{
  "activation": "silu",
  "init": "trunc_normal_002",
  "batch_size": 128
}
Rows from block 5 of a small image diffusion model, named by matrix and row number. Rows with one number belong to one channel. Each number is 200 + 30 x the weight over its row's rms, rounded and kept within 0 to 999. All counts start at 0. After the name is the row's rms in percent of the matrix's.
Before each channel's rows are labels from the 100 images, of 14976 (inputs lightly noised), where the channel reaches its highest value: "strongest on" is what is common among them. Only what is clearly more common there than usual is listed. The data: aerial photos of the United States (SatlasPretrain). In brackets: how many of the 100.
# convs0: first 3x3 conv (model.mid.1.convs.0.weight, 192x192x3x3, each kernel summed), inputs 96-191
# convs1: second 3x3 conv (model.mid.1.convs.1.weight, 192x192x3x3, transposed, each kernel summed), outputs 96-191

strongest on: crop field (53)
convs0.175,097,191,201,206,207,200,199,187,216,217,142,190,217,199,214,171,208,183,180,183,135,159,175,186,190,262,196,192,205,217,204,211,153,180,200,178,236,185,238,208,203,200,179,217,203,266,188,189,229,237,233,201,181,214,228,164,182,206,222,179,199,178,179,216,176,183,167,217,177,178,196,175,228,231,170,143,129,148,182,197,204,202,214,163,158,208,159,186,169,174,176,311,203,170,165,215,138
convs1.175,117,237,217,152,219,192,210,188,217,170,210,196,199,157,167,189,209,170,191,204,226,227,206,196,210,189,224,197,200,202,170,199,243,214,125,206,190,189,232,170,225,254,247,205,193,225,231,210,167,180,207,223,250,184,175,296,222,206,181,202,195,203,243,185,297,196,242,221,194,292,329,231,171,182,194,224,240,241,183,199,192,151,189,184,206,204,254,205,195,195,173,264,214,200,218,194,207

strongest on: crop field (33)
convs0.121,090,177,167,188,198,182,230,247,166,174,216,157,206,193,223,212,138,152,224,160,168,223,163,151,163,221,240,175,199,228,240,190,141,213,236,209,240,249,166,242,243,217,157,235,247,228,239,239,255,216,199,198,162,157,229,193,205,181,219,167,190,198,181,220,173,178,213,230,168,108,233,171,216,207,214,158,151,178,174,164,198,175,198,199,222,189,171,188,154,209,198,283,228,211,206,159,208
convs1.121,062,200,234,189,165,162,194,154,175,184,214,203,175,195,167,172,219,209,202,183,144,199,214,209,207,186,212,194,184,229,159,211,170,210,162,214,189,162,239,132,162,211,166,218,177,208,219,150,163,210,220,218,174,199,179,226,213,227,222,216,216,199,204,189,217,227,221,196,173,253,209,211,196,163,187,234,257,298,212,182,248,204,241,159,261,223,255,189,251,182,203,239,270,200,254,250,168

strongest on: crop field (27)
convs0.104,094,216,245,172,199,230,226,178,247,201,150,210,205,179,201,198,200,203,174,215,182,180,205,234,230,164,150,137,207,181,117,127,213,167,168,185,117,195,171,196,231,143,181,197,148,159,180,201,173,187,201,206,160,119,132,191,200,148,125,144,136,155,208,126,183,162,153,194,219,182,202,227,155,204,141,238,226,213,226,175,184,189,169,219,221,183,177,182,205,141,199,197,162,224,184,192,182
convs1.104,114,205,159,248,164,184,189,209,235,251,226,170,169,162,249,181,159,203,226,227,176,200,173,169,172,190,165,190,232,237,231,234,202,163,237,192,163,269,128,214,193,192,194,227,159,171,140,211,213,167,181,177,216,196,186,185,183,199,211,176,185,219,243,177,176,199,212,240,232,174,184,122,197,200,232,188,200,188,196,193,175,185,183,260,215,172,233,213,188,228,191,171,190,219,204,192,211

strongest on: building (67)
convs0.31,137,237,196,215,210,223,189,226,212,230,226,219,200,223,206,162,212,202,193,178,145,197,226,204,242,213,231,193,210,224,212,178,204,240,234,219,215,187,215,166,184,201,191,204,205,245,194,230,195,149,214,163,252,189,198,129,199,203,174,229,202,171,201,202,217,197,230,217,168,209,240,95,171,160,208,201,223,148,133,166,140,154,159,161,126,141,170,165,137,211,145,246,199,206,152,129,176
convs1.31,094,229,166,218,149,163,216,220,235,256,191,192,161,160,223,202,188,184,242,188,142,237,195,179,193,132,191,153,208,244,164,196,171,176,196,178,108,191,137,176,200,209,149,238,144,164,174,199,185,161,163,161,215,179,182,205,158,194,225,172,159,207,239,165,179,178,232,229,234,200,219,152,168,177,205,221,247,255,211,185,229,201,238,230,254,201,253,191,234,205,205,225,242,237,232,234,234

strongest on: building (92)
convs0.26,088,172,209,201,208,232,189,212,182,184,193,212,208,224,217,167,212,220,203,181,128,156,198,188,202,233,201,226,273,228,234,196,168,188,197,153,211,210,245,207,214,213,157,229,228,256,207,206,251,161,222,178,210,205,197,148,243,203,200,221,208,163,197,215,208,190,194,184,169,198,209,172,176,210,221,237,208,162,163,186,194,194,179,214,162,172,98,193,206,217,152,203,184,213,190,192,198
convs1.26,060,182,173,216,163,188,198,197,219,227,203,186,173,194,238,210,180,196,206,176,162,214,222,186,205,226,175,182,175,238,233,181,190,173,193,183,181,246,170,174,191,190,206,228,166,201,123,158,216,204,213,212,209,222,207,248,210,238,243,198,209,271,254,191,210,226,250,238,273,194,252,155,205,181,179,214,229,188,200,195,258,178,253,233,255,231,206,184,264,170,194,224,272,217,165,242,223

strongest on: crop field (29)
convs0.112,111,205,202,210,217,222,207,231,236,236,234,200,228,193,191,205,188,197,233,172,158,210,184,198,199,187,205,227,249,219,222,179,193,188,230,224,178,162,205,202,199,191,178,216,226,237,180,206,212,100,207,195,251,227,219,210,218,182,201,225,221,240,207,207,208,194,203,190,125,135,205,89,131,192,185,178,238,153,146,228,179,171,156,194,146,149,217,205,155,177,163,238,157,182,170,136,174
convs1.112,069,202,222,170,188,185,213,200,229,213,180,200,181,167,186,183,199,161,213,160,187,194,232,204,222,187,207,169,171,219,177,185,197,189,146,213,173,174,188,123,210,179,188,214,158,207,212,194,161,240,212,236,233,205,187,240,207,206,197,215,191,203,252,175,230,202,277,234,266,283,279,246,225,179,169,233,259,247,207,200,261,183,251,189,238,244,243,192,260,162,212,266,266,216,194,269,209

strongest on: building (69)
convs0.50,085,173,238,214,228,243,213,185,248,219,217,206,232,208,214,177,203,224,176,201,102,180,193,242,206,176,204,226,236,248,195,232,200,273,243,245,221,165,239,221,218,225,176,255,204,241,173,241,210,178,160,190,215,229,178,165,136,218,196,226,189,186,168,175,211,222,199,182,207,205,143,208,180,180,205,117,194,187,244,187,184,215,196,169,189,188,178,223,185,194,234,131,162,247,202,167,152
convs1.50,082,238,182,178,175,208,149,213,214,181,190,181,194,203,209,213,204,150,211,178,171,201,220,183,209,184,202,177,248,252,220,188,203,202,163,184,197,204,193,152,257,210,201,242,176,199,215,260,198,166,211,184,232,189,192,234,199,170,177,180,195,147,251,171,221,191,212,256,194,247,259,164,169,205,191,208,229,189,163,216,242,140,240,187,255,222,190,168,252,177,182,209,263,234,157,231,228

strongest on: building (88)
convs0.51,084,253,181,218,179,199,169,234,285,248,180,217,216,225,228,231,206,204,255,232,176,203,230,223,230,210,221,192,172,191,218,189,168,159,172,183,241,144,136,170,151,164,159,228,217,267,157,218,146,194,215,164,222,184,209,135,205,197,161,192,210,171,258,230,174,196,204,257,232,203,201,169,218,161,117,158,221,164,164,186,232,186,186,161,179,185,182,162,153,117,210,215,239,177,177,160,178
convs1.51,059,208,238,156,229,190,231,199,159,171,214,197,201,156,171,239,201,183,203,186,164,220,219,203,214,165,240,190,187,240,186,172,171,239,152,217,210,200,192,161,201,259,182,235,207,207,250,202,164,196,195,241,163,170,203,225,209,160,184,204,181,190,179,171,247,180,192,175,141,203,272,240,155,187,195,266,205,250,190,192,230,162,209,174,249,226,202,200,239,188,169,220,250,205,212,214,186

strongest on: building (69)
convs0.3,091,212,246,213,157,198,223,208,217,221,220,174,179,208,204,183,172,199,177,167,118,228,140,199,152,187,174,240,187,190,185,201,212,177,190,176,119,180,172,190,209,182,169,200,227,175,242,228,163,201,156,194,293,205,196,204,180,195,189,229,183,217,224,199,209,199,217,204,242,258,165,230,210,167,196,152,178,228,201,162,213,186,184,208,212,202,145,206,193,199,201,99,215,215,220,186,208
convs1.3,140,177,182,197,189,179,193,199,166,200,190,195,201,190,206,236,201,197,209,148,120,199,243,192,219,184,192,170,208,256,217,165,144,199,211,185,189,203,185,167,220,207,150,244,175,187,194,203,224,181,213,191,158,197,218,192,194,190,210,177,211,183,197,189,149,203,181,211,202,168,211,158,166,202,184,218,192,190,194,226,270,190,272,181,281,249,155,162,280,169,190,213,291,240,174,262,202

strongest on: building (84)
convs0.181,094,131,206,183,168,196,204,150,162,145,172,173,192,162,177,179,191,179,127,179,135,152,162,196,165,213,223,247,228,195,242,198,149,188,174,252,207,205,213,184,214,173,163,185,249,193,155,232,144,197,186,229,217,244,200,227,197,228,206,238,210,240,215,208,206,231,201,216,183,226,172,209,208,220,219,186,187,240,229,250,229,227,193,209,207,224,185,234,214,216,211,160,195,227,245,220,207
convs1.181,088,178,200,203,189,180,155,206,217,217,203,169,202,231,190,204,192,171,212,153,137,160,244,185,205,223,190,186,218,248,230,162,155,223,211,217,222,197,197,171,188,180,179,240,184,204,188,213,214,194,222,198,165,186,190,159,208,182,161,185,224,192,179,191,177,204,172,198,161,169,179,185,189,169,186,200,222,192,181,203,270,188,263,172,258,256,177,186,283,163,193,203,287,237,181,249,196

strongest on: crop field (31)
convs0.98,105,206,217,212,220,225,197,222,245,241,228,195,213,222,214,196,188,205,237,190,181,219,180,206,207,167,191,210,228,232,194,186,211,190,214,201,151,170,182,171,185,187,208,225,202,234,164,194,202,121,206,190,252,214,198,213,226,188,184,223,209,249,221,199,229,194,199,192,165,157,210,124,142,181,151,175,253,152,147,236,153,166,136,196,153,137,226,195,153,145,167,244,132,177,150,134,162
convs1.98,066,197,192,168,193,196,203,207,232,217,149,209,187,138,204,173,199,160,213,157,222,191,235,205,229,196,190,178,171,195,195,166,214,159,152,183,178,187,183,141,247,179,202,196,170,209,185,196,174,225,205,219,261,216,192,261,197,215,203,217,185,202,261,188,231,195,279,236,277,297,280,225,229,217,164,216,250,215,200,220,237,189,240,234,201,241,245,190,232,156,208,261,221,212,175,250,242

strongest on: building (69)
convs0.70,090,211,234,204,181,239,149,175,263,239,196,213,192,215,205,157,217,203,160,190,109,145,178,223,204,181,151,196,227,179,160,207,132,206,170,223,159,157,247,160,189,177,139,191,139,190,108,224,147,178,179,156,249,212,146,194,184,212,155,221,178,188,214,163,216,194,209,198,214,223,168,225,198,194,197,169,231,210,205,186,173,233,157,194,185,164,197,207,189,196,241,141,180,227,186,178,196
convs1.70,070,206,196,222,206,198,166,183,201,194,254,197,230,237,176,201,231,206,197,159,143,167,239,204,216,237,215,221,244,248,204,168,158,254,216,248,234,207,223,187,191,202,176,230,223,227,216,252,190,174,245,194,141,197,208,168,216,202,193,203,247,188,162,213,175,232,131,182,135,176,185,187,171,146,190,189,168,202,198,218,252,160,234,137,237,243,166,185,255,170,177,208,264,210,212,228,182

strongest on: crop field (25)
convs0.90,086,205,182,175,157,216,175,194,163,172,192,221,175,222,213,224,200,176,202,176,147,213,220,182,223,185,177,184,183,206,212,179,144,202,186,197,216,205,207,156,195,219,198,214,191,249,181,206,213,191,225,182,221,180,191,244,230,187,179,215,186,218,168,215,209,166,220,176,192,199,253,204,204,182,108,238,205,146,149,140,200,170,193,196,176,162,219,186,196,122,184,236,213,187,164,173,175
convs1.90,045,187,175,179,186,218,182,258,238,239,171,194,195,230,231,227,180,161,210,220,209,178,183,204,183,274,212,178,219,178,241,196,201,182,182,143,262,248,193,245,183,175,201,190,191,217,150,204,203,236,186,203,212,195,185,222,173,186,162,204,183,202,167,198,199,165,202,170,210,200,188,225,211,276,216,191,252,161,210,180,170,237,166,269,195,184,161,222,149,224,206,192,160,237,201,142,246

strongest on: crop field (28)
convs0.13,074,179,236,203,219,213,209,215,170,178,206,215,222,228,258,191,229,223,185,146,142,188,208,187,210,247,192,188,215,199,237,175,179,259,248,171,214,243,256,185,200,229,210,193,189,234,163,214,224,207,224,188,185,196,228,142,238,184,195,199,209,135,149,218,231,196,222,176,194,168,239,216,186,217,176,206,189,172,178,189,173,204,183,191,180,181,67,179,197,172,187,264,174,170,177,197,171
convs1.13,059,210,204,223,170,184,185,189,186,217,217,224,185,172,188,206,245,221,213,168,179,216,232,213,227,189,190,213,209,215,160,182,171,204,162,212,169,187,218,154,209,211,171,210,206,206,197,182,164,186,227,219,239,252,238,267,227,253,285,237,232,275,227,217,240,251,212,212,178,278,213,204,196,186,166,235,257,243,237,209,262,232,249,180,223,245,266,182,258,156,195,224,246,208,219,255,192

strongest on: building (70)
convs0.74,069,154,155,212,196,218,217,187,187,171,183,233,229,195,227,222,211,245,186,209,118,184,238,217,199,234,173,190,175,204,238,197,165,177,166,183,217,206,237,199,226,205,208,200,214,240,214,176,179,195,219,197,215,187,186,193,194,204,196,202,214,194,192,225,155,172,189,196,186,227,173,204,195,202,153,162,137,154,180,147,230,233,214,209,171,221,180,198,185,153,127,209,192,132,172,208,170
convs1.74,069,228,166,195,170,186,187,192,247,226,193,196,187,163,208,163,218,187,211,200,221,193,199,185,198,215,212,190,213,203,193,192,228,193,170,184,137,227,231,175,215,217,237,204,173,220,153,201,198,174,224,209,268,228,220,282,234,243,244,212,216,275,265,202,288,226,263,238,229,259,291,185,200,176,194,207,296,223,197,185,213,212,206,231,206,208,266,199,220,185,150,251,223,222,212,208,248

strongest on: crop field (49)
convs0.178,083,194,159,179,212,190,207,188,193,181,162,219,228,192,167,182,207,193,186,198,154,191,216,208,207,248,172,175,165,204,220,181,136,176,192,198,231,199,248,175,218,233,213,198,191,258,189,181,200,228,233,228,168,197,223,147,187,208,234,182,190,180,170,221,168,190,166,208,166,182,207,179,203,233,140,166,116,141,206,193,209,199,211,159,148,231,149,197,173,137,139,304,206,130,174,203,113
convs1.178,093,233,216,152,215,187,198,185,234,177,195,195,195,188,173,188,210,168,183,203,228,194,205,184,206,204,219,189,181,199,194,196,248,219,138,195,182,213,246,177,220,240,261,202,190,229,212,202,171,206,215,237,237,188,184,285,240,216,185,205,204,229,243,184,307,208,242,215,203,278,329,243,196,159,194,218,268,243,182,178,196,151,187,178,211,207,264,198,201,193,163,266,223,208,220,197,226

strongest on: building (70)
convs0.20,076,199,192,228,187,193,212,165,253,242,184,198,174,176,234,204,214,210,226,217,163,181,211,180,213,226,182,239,194,216,199,128,201,203,189,230,179,209,214,232,174,186,138,224,238,257,249,199,234,186,199,183,205,186,219,182,219,191,219,209,187,232,211,165,207,185,201,196,130,170,225,168,217,155,141,184,173,166,164,164,198,185,177,177,205,167,220,189,216,148,156,252,208,158,185,198,205
convs1.20,041,217,214,168,172,222,220,206,201,195,157,216,198,232,199,201,222,192,217,171,158,213,221,234,219,186,211,193,161,224,155,193,152,188,132,167,167,114,202,139,153,220,142,221,206,203,213,192,173,181,201,200,231,212,225,204,187,213,218,217,205,169,191,211,224,218,213,202,196,268,260,191,172,196,188,262,230,229,201,213,270,262,260,209,251,221,196,195,257,186,227,202,264,216,202,242,208

strongest on: building (76)
convs0.40,070,202,166,218,166,215,188,166,172,188,205,237,180,165,205,233,221,252,157,181,154,185,211,199,231,195,236,176,177,234,175,157,200,227,183,224,192,228,195,157,224,187,162,216,192,235,173,209,166,195,216,165,247,163,177,241,201,213,180,195,172,238,253,183,230,196,197,271,206,195,217,179,222,154,175,188,161,154,176,165,188,165,199,182,147,213,283,160,200,146,165,214,215,169,190,198,180
convs1.40,059,213,197,191,170,209,170,232,224,204,190,189,193,245,193,217,204,167,220,164,140,196,233,205,213,188,213,188,203,240,173,167,157,233,197,214,206,143,198,175,170,174,164,230,193,195,196,212,201,217,203,169,180,194,206,156,183,173,203,196,201,180,177,196,166,191,168,195,169,169,177,193,190,182,182,231,200,191,188,198,270,169,252,178,247,235,195,166,263,171,210,176,256,214,166,243,193

strongest on: building (84)
convs0.30,081,210,145,192,191,228,192,229,141,144,232,209,218,179,197,190,178,204,176,197,111,219,198,192,186,220,207,190,210,207,258,144,184,169,176,175,227,238,213,183,238,204,168,203,180,239,187,203,182,169,231,200,229,162,150,229,245,185,161,200,209,234,228,206,181,187,214,269,203,208,237,157,179,219,229,247,164,184,156,183,185,183,190,205,155,153,188,210,147,220,186,209,230,225,223,150,222
convs1.30,066,184,229,220,202,173,217,169,192,216,194,191,184,216,200,224,188,209,191,176,109,183,222,192,203,208,194,182,170,255,189,199,137,221,215,212,196,209,205,178,141,208,152,242,185,192,205,144,207,241,209,234,127,190,200,192,220,213,212,184,215,240,174,174,148,221,186,177,203,140,177,216,200,158,199,212,215,246,216,177,259,207,251,172,271,234,186,181,265,194,192,211,301,206,231,254,171

strongest on: crop field (34)
convs0.1,075,222,237,209,192,200,210,198,252,229,182,216,213,235,256,160,236,224,186,143,154,211,193,185,225,206,167,168,216,213,153,170,182,266,259,189,190,217,238,153,198,195,189,186,159,227,164,220,178,211,251,189,219,171,197,142,222,210,157,171,216,152,199,221,225,212,228,179,216,182,229,205,212,191,150,175,216,179,168,157,141,200,183,202,148,174,111,183,197,156,172,271,167,165,186,226,143
convs1.1,060,209,207,199,178,196,191,203,222,214,215,215,170,230,194,256,213,217,212,163,159,205,232,207,225,175,178,191,156,221,191,173,143,214,149,200,159,182,196,143,215,176,150,217,196,193,186,180,161,201,187,201,180,207,204,231,196,215,221,206,192,233,207,183,213,212,178,202,150,230,218,204,181,167,172,241,242,254,238,191,268,191,260,186,240,241,299,171,267,168,219,202,267,209,186,267,204

strongest on: building (91)
convs0.28,077,194,167,169,198,250,193,242,176,165,200,225,203,207,196,201,197,213,208,196,114,175,225,206,220,208,205,184,210,227,186,158,196,195,175,198,234,185,210,159,176,147,204,215,187,252,191,189,176,159,232,193,220,198,166,159,221,170,170,231,194,154,205,209,203,181,245,217,202,231,229,146,183,217,198,217,193,162,113,141,152,170,149,167,141,121,154,185,175,194,162,258,194,191,170,122,161
convs1.28,054,212,178,235,160,193,196,200,236,246,197,219,169,210,220,217,206,216,218,169,112,193,221,210,211,205,190,175,184,240,194,172,155,196,184,179,158,226,168,181,152,177,146,231,164,195,150,171,166,226,199,203,181,214,201,219,187,216,231,199,202,258,197,177,183,212,192,187,190,184,184,203,205,165,182,192,264,231,237,178,253,226,244,216,278,227,253,202,252,183,185,224,283,229,229,248,225

strongest on: crop field (25)
convs0.7,113,226,204,189,230,192,172,207,201,222,184,198,175,243,213,136,224,172,180,178,125,244,219,172,229,208,203,212,236,191,170,146,203,238,208,193,195,235,248,171,179,232,177,180,172,250,189,231,198,215,210,177,186,137,167,163,198,226,178,196,216,171,171,201,221,207,204,145,148,189,226,162,220,176,161,215,236,162,164,174,135,172,124,210,155,164,151,197,194,179,157,239,180,192,175,148,187
convs1.7,056,162,194,175,201,196,242,216,136,209,148,177,189,199,216,262,157,181,192,197,163,203,197,178,182,242,195,170,152,222,233,190,205,199,162,137,228,212,201,231,189,247,224,229,167,220,229,158,240,173,179,190,186,177,165,234,181,208,167,178,178,199,201,166,200,166,228,220,240,200,283,205,155,192,196,224,220,204,198,201,210,209,233,215,281,197,192,184,223,207,198,232,266,229,221,197,243