From a checkpoint of a small image diffusion model: trained on aerial photos of the United States (SatlasPretrain).
Rows from block 2 of a small image diffusion model, named by matrix and row number. Rows with one number belong to one channel. Each number is 50 + 15 x the weight over its row's rms, rounded and kept within 0 to 99. All counts start at 0. After the name is the row's rms in percent of the matrix's.
After each channel's rows are labels from the 100 images, of 14976 (inputs lightly noised), where the channel reaches its highest value: "top examples" is what is common among them; "peak on" is the class under the peak. Only what is clearly more common there than usual is listed. The data: aerial photos of the United States (SatlasPretrain). In brackets: how many of the 100.
# convs0: first 3x3 conv (model.enc.1.0.convs.0.weight, 96x96x3x3, each kernel summed), inputs 0-95
# convs1: second 3x3 conv (model.enc.1.0.convs.1.weight, 96x96x3x3, transposed, each kernel summed), outputs 0-95

convs0.36 087:49 50 72 34 46 52 70 63 68 45 53 16 36 17 40 21 45 35 50 67 60 56 36 56 57 40 45 26 66 62 52 08 19 45 44 31 42 42 56 86 33 66 27 34 31 34 29 37 37 44 53 56 65 61 29 40 55 43 47 18 41 33 53 63 30 51 59 44 49 22 42 34 50 49 57 42 63 56 45 53 38 38 75 42 65 59 54 70 45 51 69 46 55 61 49 30
convs1.36 074:56 50 48 69 51 60 44 30 40 68 61 59 52 71 47 41 24 63 74 41 58 34 48 63 61 34 26 39 51 17 01 66 70 75 58 36 33 47 28 46 55 32 59 54 61 63 70 75 46 54 40 32 58 40 49 48 22 61 62 43 60 50 42 40 51 73 49 60 33 58 54 56 32 57 68 78 33 38 64 52 54 55 47 86 54 66 54 46 58 59 30 57 60 54 39 84
top examples: crop field (29)
peak on: crop field (27)

convs0.19 091:58 47 36 17 17 45 44 57 13 40 19 34 47 31 62 51 40 40 54 64 30 38 68 39 57 36 42 60 59 75 37 34 43 55 52 47 40 54 61 92 51 85 55 81 49 45 26 62 61 54 56 47 48 39 64 67 47 51 28 52 41 34 43 77 57 20 34 29 69 26 35 31 42 53 50 53 48 61 45 48 49 55 63 46 70 65 57 56 58 46 65 57 30 57 58 34
convs1.19 078:73 49 45 57 61 53 47 51 73 61 62 24 43 48 41 40 33 50 77 43 58 63 50 48 54 28 37 40 49 23 51 40 52 60 35 69 58 35 40 42 30 44 51 69 63 83 63 71 37 39 07 49 37 55 43 73 32 29 58 37 66 61 54 52 19 69 44 66 42 64 42 47 46 69 32 50 35 63 51 55 42 44 52 63 70 79 19 51 45 53 26 54 63 74 74 74
top examples: crop field (30)
peak on: crop field (26)

convs0.87 093:48 65 52 29 58 41 59 56 49 68 69 47 59 57 45 82 50 59 73 54 59 51 50 62 76 57 63 49 44 39 69 45 33 54 50 40 48 61 20 41 58 93 49 38 36 55 46 72 35 89 61 36 64 72 52 44 53 48 50 48 57 50 61 32 46 45 51 54 62 64 41 62 83 24 85 37 27 37 31 31 38 54 17 77 48 61 49 50 58 48 26 60 43 30 48 30
convs1.87 086:40 37 47 37 39 40 46 38 46 65 58 54 34 29 49 47 62 48 37 64 55 49 37 53 20 16 32 53 32 14 36 61 53 29 24 46 53 31 63 51 13 19 53 74 81 66 67 54 56 31 36 59 56 41 75 45 55 42 65 53 60 52 33 47 61 52 58 51 18 41 63 59 34 49 34 67 61 73 67 45 68 81 73 63 45 53 56 48 40 47 63 73 39 54 62 55
top examples: crop field (49)
peak on: crop field (47)

convs0.90 119:32 42 37 00 47 48 32 35 25 14 38 41 36 51 51 58 49 57 48 42 47 56 49 40 61 61 58 51 64 65 63 56 55 53 52 52 50 52 51 61 61 40 66 42 47 54 44 57 31 45 52 50 27 40 23 36 30 41 22 50 38 39 54 53 60 43 59 44 60 00 53 48 41 47 39 23 49 45 37 34 38 23 58 38 63 60 62 67 59 57 66 71 49 58 62 56
convs1.90 114:55 38 47 26 45 52 50 51 59 71 50 45 22 43 52 61 67 50 73 52 46 63 32 63 22 36 52 40 43 39 47 23 42 42 22 40 86 51 62 76 37 16 51 77 65 66 70 65 61 27 61 53 72 49 68 53 57 49 66 52 58 56 59 15 59 57 47 57 46 66 21 51 62 39 25 68 60 61 54 47 53 68 17 39 22 42 29 44 32 49 45 43 51 62 44 49
top examples: crop field (38)
peak on: crop field (38)

convs0.93 250:51 48 51 05 46 52 50 48 57 28 47 47 33 19 57 61 63 48 63 54 43 56 43 50 53 19 40 36 18 27 35 31 41 24 21 21 58 46 74 61 48 50 61 66 53 56 61 59 36 59 50 48 64 60 47 46 50 46 64 46 56 50 46 46 57 53 48 51 53 14 51 52 38 46 63 49 37 48 50 42 50 53 37 62 27 27 31 29 16 17 37 27 24 28 26 44
convs1.93 112:58 55 63 67 51 56 43 43 58 43 59 53 59 51 60 59 61 42 69 49 64 50 44 61 71 83 08 58 90 63 50 44 69 93 74 50 34 37 61 38 36 65 59 50 44 57 51 33 76 50 64 51 58 36 56 47 51 61 62 47 54 73 73 47 62 56 53 77 75 44 23 48 62 17 71 25 45 41 45 46 41 40 59 39 57 62 51 82 45 68 72 37 51 48 45 54
top examples: crop field (32)
peak on: crop field (28)

convs0.92 087:75 55 50 36 30 46 70 42 56 64 70 79 22 18 49 55 42 49 54 35 81 47 67 30 43 59 53 40 67 59 70 33 28 59 50 36 43 58 31 34 40 79 50 37 47 33 31 55 68 45 54 62 73 67 53 65 34 57 62 47 59 61 56 40 64 54 46 44 63 77 37 59 61 14 74 26 38 37 40 46 62 69 24 67 52 49 56 44 36 21 58 48 48 34 36 64
convs1.92 085:56 46 64 39 50 58 48 39 60 41 65 45 45 54 58 53 60 55 23 52 55 54 26 60 38 24 44 64 24 29 38 65 56 28 10 22 50 55 59 59 43 22 57 63 34 81 43 66 44 49 62 53 48 57 68 60 38 48 62 46 44 30 36 43 53 43 47 48 45 49 48 44 31 80 59 68 39 65 62 34 54 64 66 78 35 64 47 49 39 54 32 99 49 54 42 16
top examples: crop field (35)
peak on: crop field (32)

convs0.82 109:16 49 28 27 59 38 59 60 38 52 10 20 78 53 39 67 59 37 29 70 37 51 30 51 51 43 43 31 44 58 41 46 42 52 51 29 52 31 48 51 23 45 47 09 22 55 92 28 30 53 58 71 44 54 47 18 55 34 55 45 63 57 43 30 42 78 59 35 39 30 63 33 52 61 59 48 49 63 48 50 58 42 46 44 61 48 51 45 58 52 44 63 38 56 47 60
convs1.82 100:34 41 46 60 44 42 52 30 54 82 63 60 65 59 49 37 50 50 51 47 45 42 61 46 41 56 43 54 16 23 43 41 34 27 67 01 62 54 76 36 42 36 49 64 61 56 58 61 40 37 40 34 43 32 39 34 77 50 52 38 35 49 32 42 39 71 37 53 38 54 89 49 43 60 55 29 56 26 48 43 39 60 31 55 73 80 77 49 50 52 66 62 45 87 53 51
top examples: crop field (31)
peak on: crop field (25)

convs0.18 081:30 42 40 38 55 48 33 68 52 58 47 47 28 72 31 65 64 57 47 42 52 75 44 40 53 36 39 46 30 45 63 52 58 65 51 42 61 62 64 80 38 77 57 39 38 65 53 49 37 30 63 74 37 50 27 06 22 45 68 58 49 56 38 43 57 50 74 33 65 23 74 57 42 45 19 24 67 47 45 61 61 54 85 13 53 55 60 56 48 54 61 52 53 56 51 62
convs1.18 063:57 27 49 61 37 64 43 31 60 59 39 23 62 22 48 33 28 48 61 55 54 43 50 45 70 36 54 56 64 48 50 51 77 55 49 70 51 32 54 46 77 58 56 58 58 16 53 77 54 63 25 26 48 39 69 19 49 24 58 30 70 52 57 30 27 37 20 68 31 63 17 41 59 61 48 65 36 48 43 58 32 42 44 83 55 52 40 51 46 49 32 58 52 74 49 41
top examples: crop field (35)
peak on: crop field (30)

convs0.46 070:36 51 38 22 56 65 42 13 59 35 44 48 60 64 53 82 52 34 78 38 32 76 37 68 63 51 65 26 69 56 36 34 30 50 52 24 59 71 48 48 53 83 57 54 53 52 39 52 34 20 62 76 35 49 49 21 56 44 39 34 34 60 47 51 58 46 31 52 70 30 29 62 41 38 85 39 27 42 58 50 48 45 42 76 53 48 41 52 49 49 52 65 38 43 48 32
convs1.46 074:52 67 38 43 41 53 58 74 42 71 61 63 47 40 50 61 61 73 37 36 59 58 50 68 58 49 47 42 57 14 44 55 66 63 38 48 24 21 55 46 31 19 40 36 60 76 66 59 55 59 42 38 63 44 67 48 58 51 55 39 64 44 37 55 60 51 29 60 40 51 42 76 50 42 58 89 50 34 30 45 41 64 65 52 81 52 94 31 69 63 54 60 63 75 65 76
top examples: crop field (34)
peak on: crop field (32)

convs0.83 080:23 65 51 48 58 44 64 39 17 22 22 39 44 22 73 79 42 47 47 42 42 38 16 43 25 60 75 85 60 65 78 57 48 46 55 54 55 43 50 54 61 46 61 34 84 44 69 45 19 43 71 78 69 49 53 53 53 44 38 48 59 71 43 50 42 51 38 67 51 54 38 49 73 66 47 64 55 38 34 53 54 47 49 38 49 47 52 85 52 58 53 58 53 71 40 42
convs1.83 084:40 53 52 55 34 26 51 43 68 57 81 45 67 46 31 39 49 74 61 58 44 53 71 58 25 43 45 22 51 79 59 45 41 61 84 35 23 47 64 54 46 52 45 58 29 36 39 27 67 66 37 32 48 53 55 34 57 69 59 38 58 39 68 48 51 37 73 46 48 53 59 31 45 57 68 56 42 23 54 81 43 47 44 45 70 45 38 03 37 36 17 46 48 62 69 56
top examples: building (77)
peak on: building (50)

convs0.17 076:59 38 34 00 58 45 46 66 37 64 28 56 71 50 65 61 69 61 39 62 16 46 81 17 68 49 35 62 61 64 18 59 57 39 55 55 47 42 40 52 59 47 63 76 65 58 46 66 48 65 55 38 50 32 41 43 34 44 45 57 63 41 53 53 59 35 16 28 70 40 69 67 42 55 34 27 57 54 53 51 60 51 54 21 73 59 55 54 50 47 52 55 20 34 47 54
convs1.17 098:54 74 37 36 61 57 33 29 54 56 57 22 57 40 46 59 44 50 72 54 48 57 41 54 71 38 47 54 52 49 37 60 44 60 55 64 62 42 56 59 58 47 63 45 55 86 57 56 25 00 54 64 42 54 59 61 53 28 50 46 64 67 61 60 40 38 60 57 65 66 28 39 51 65 47 61 43 55 09 25 45 44 44 69 60 60 41 38 44 51 54 38 57 71 50 48
top examples: crop field (31)
peak on: crop field (25)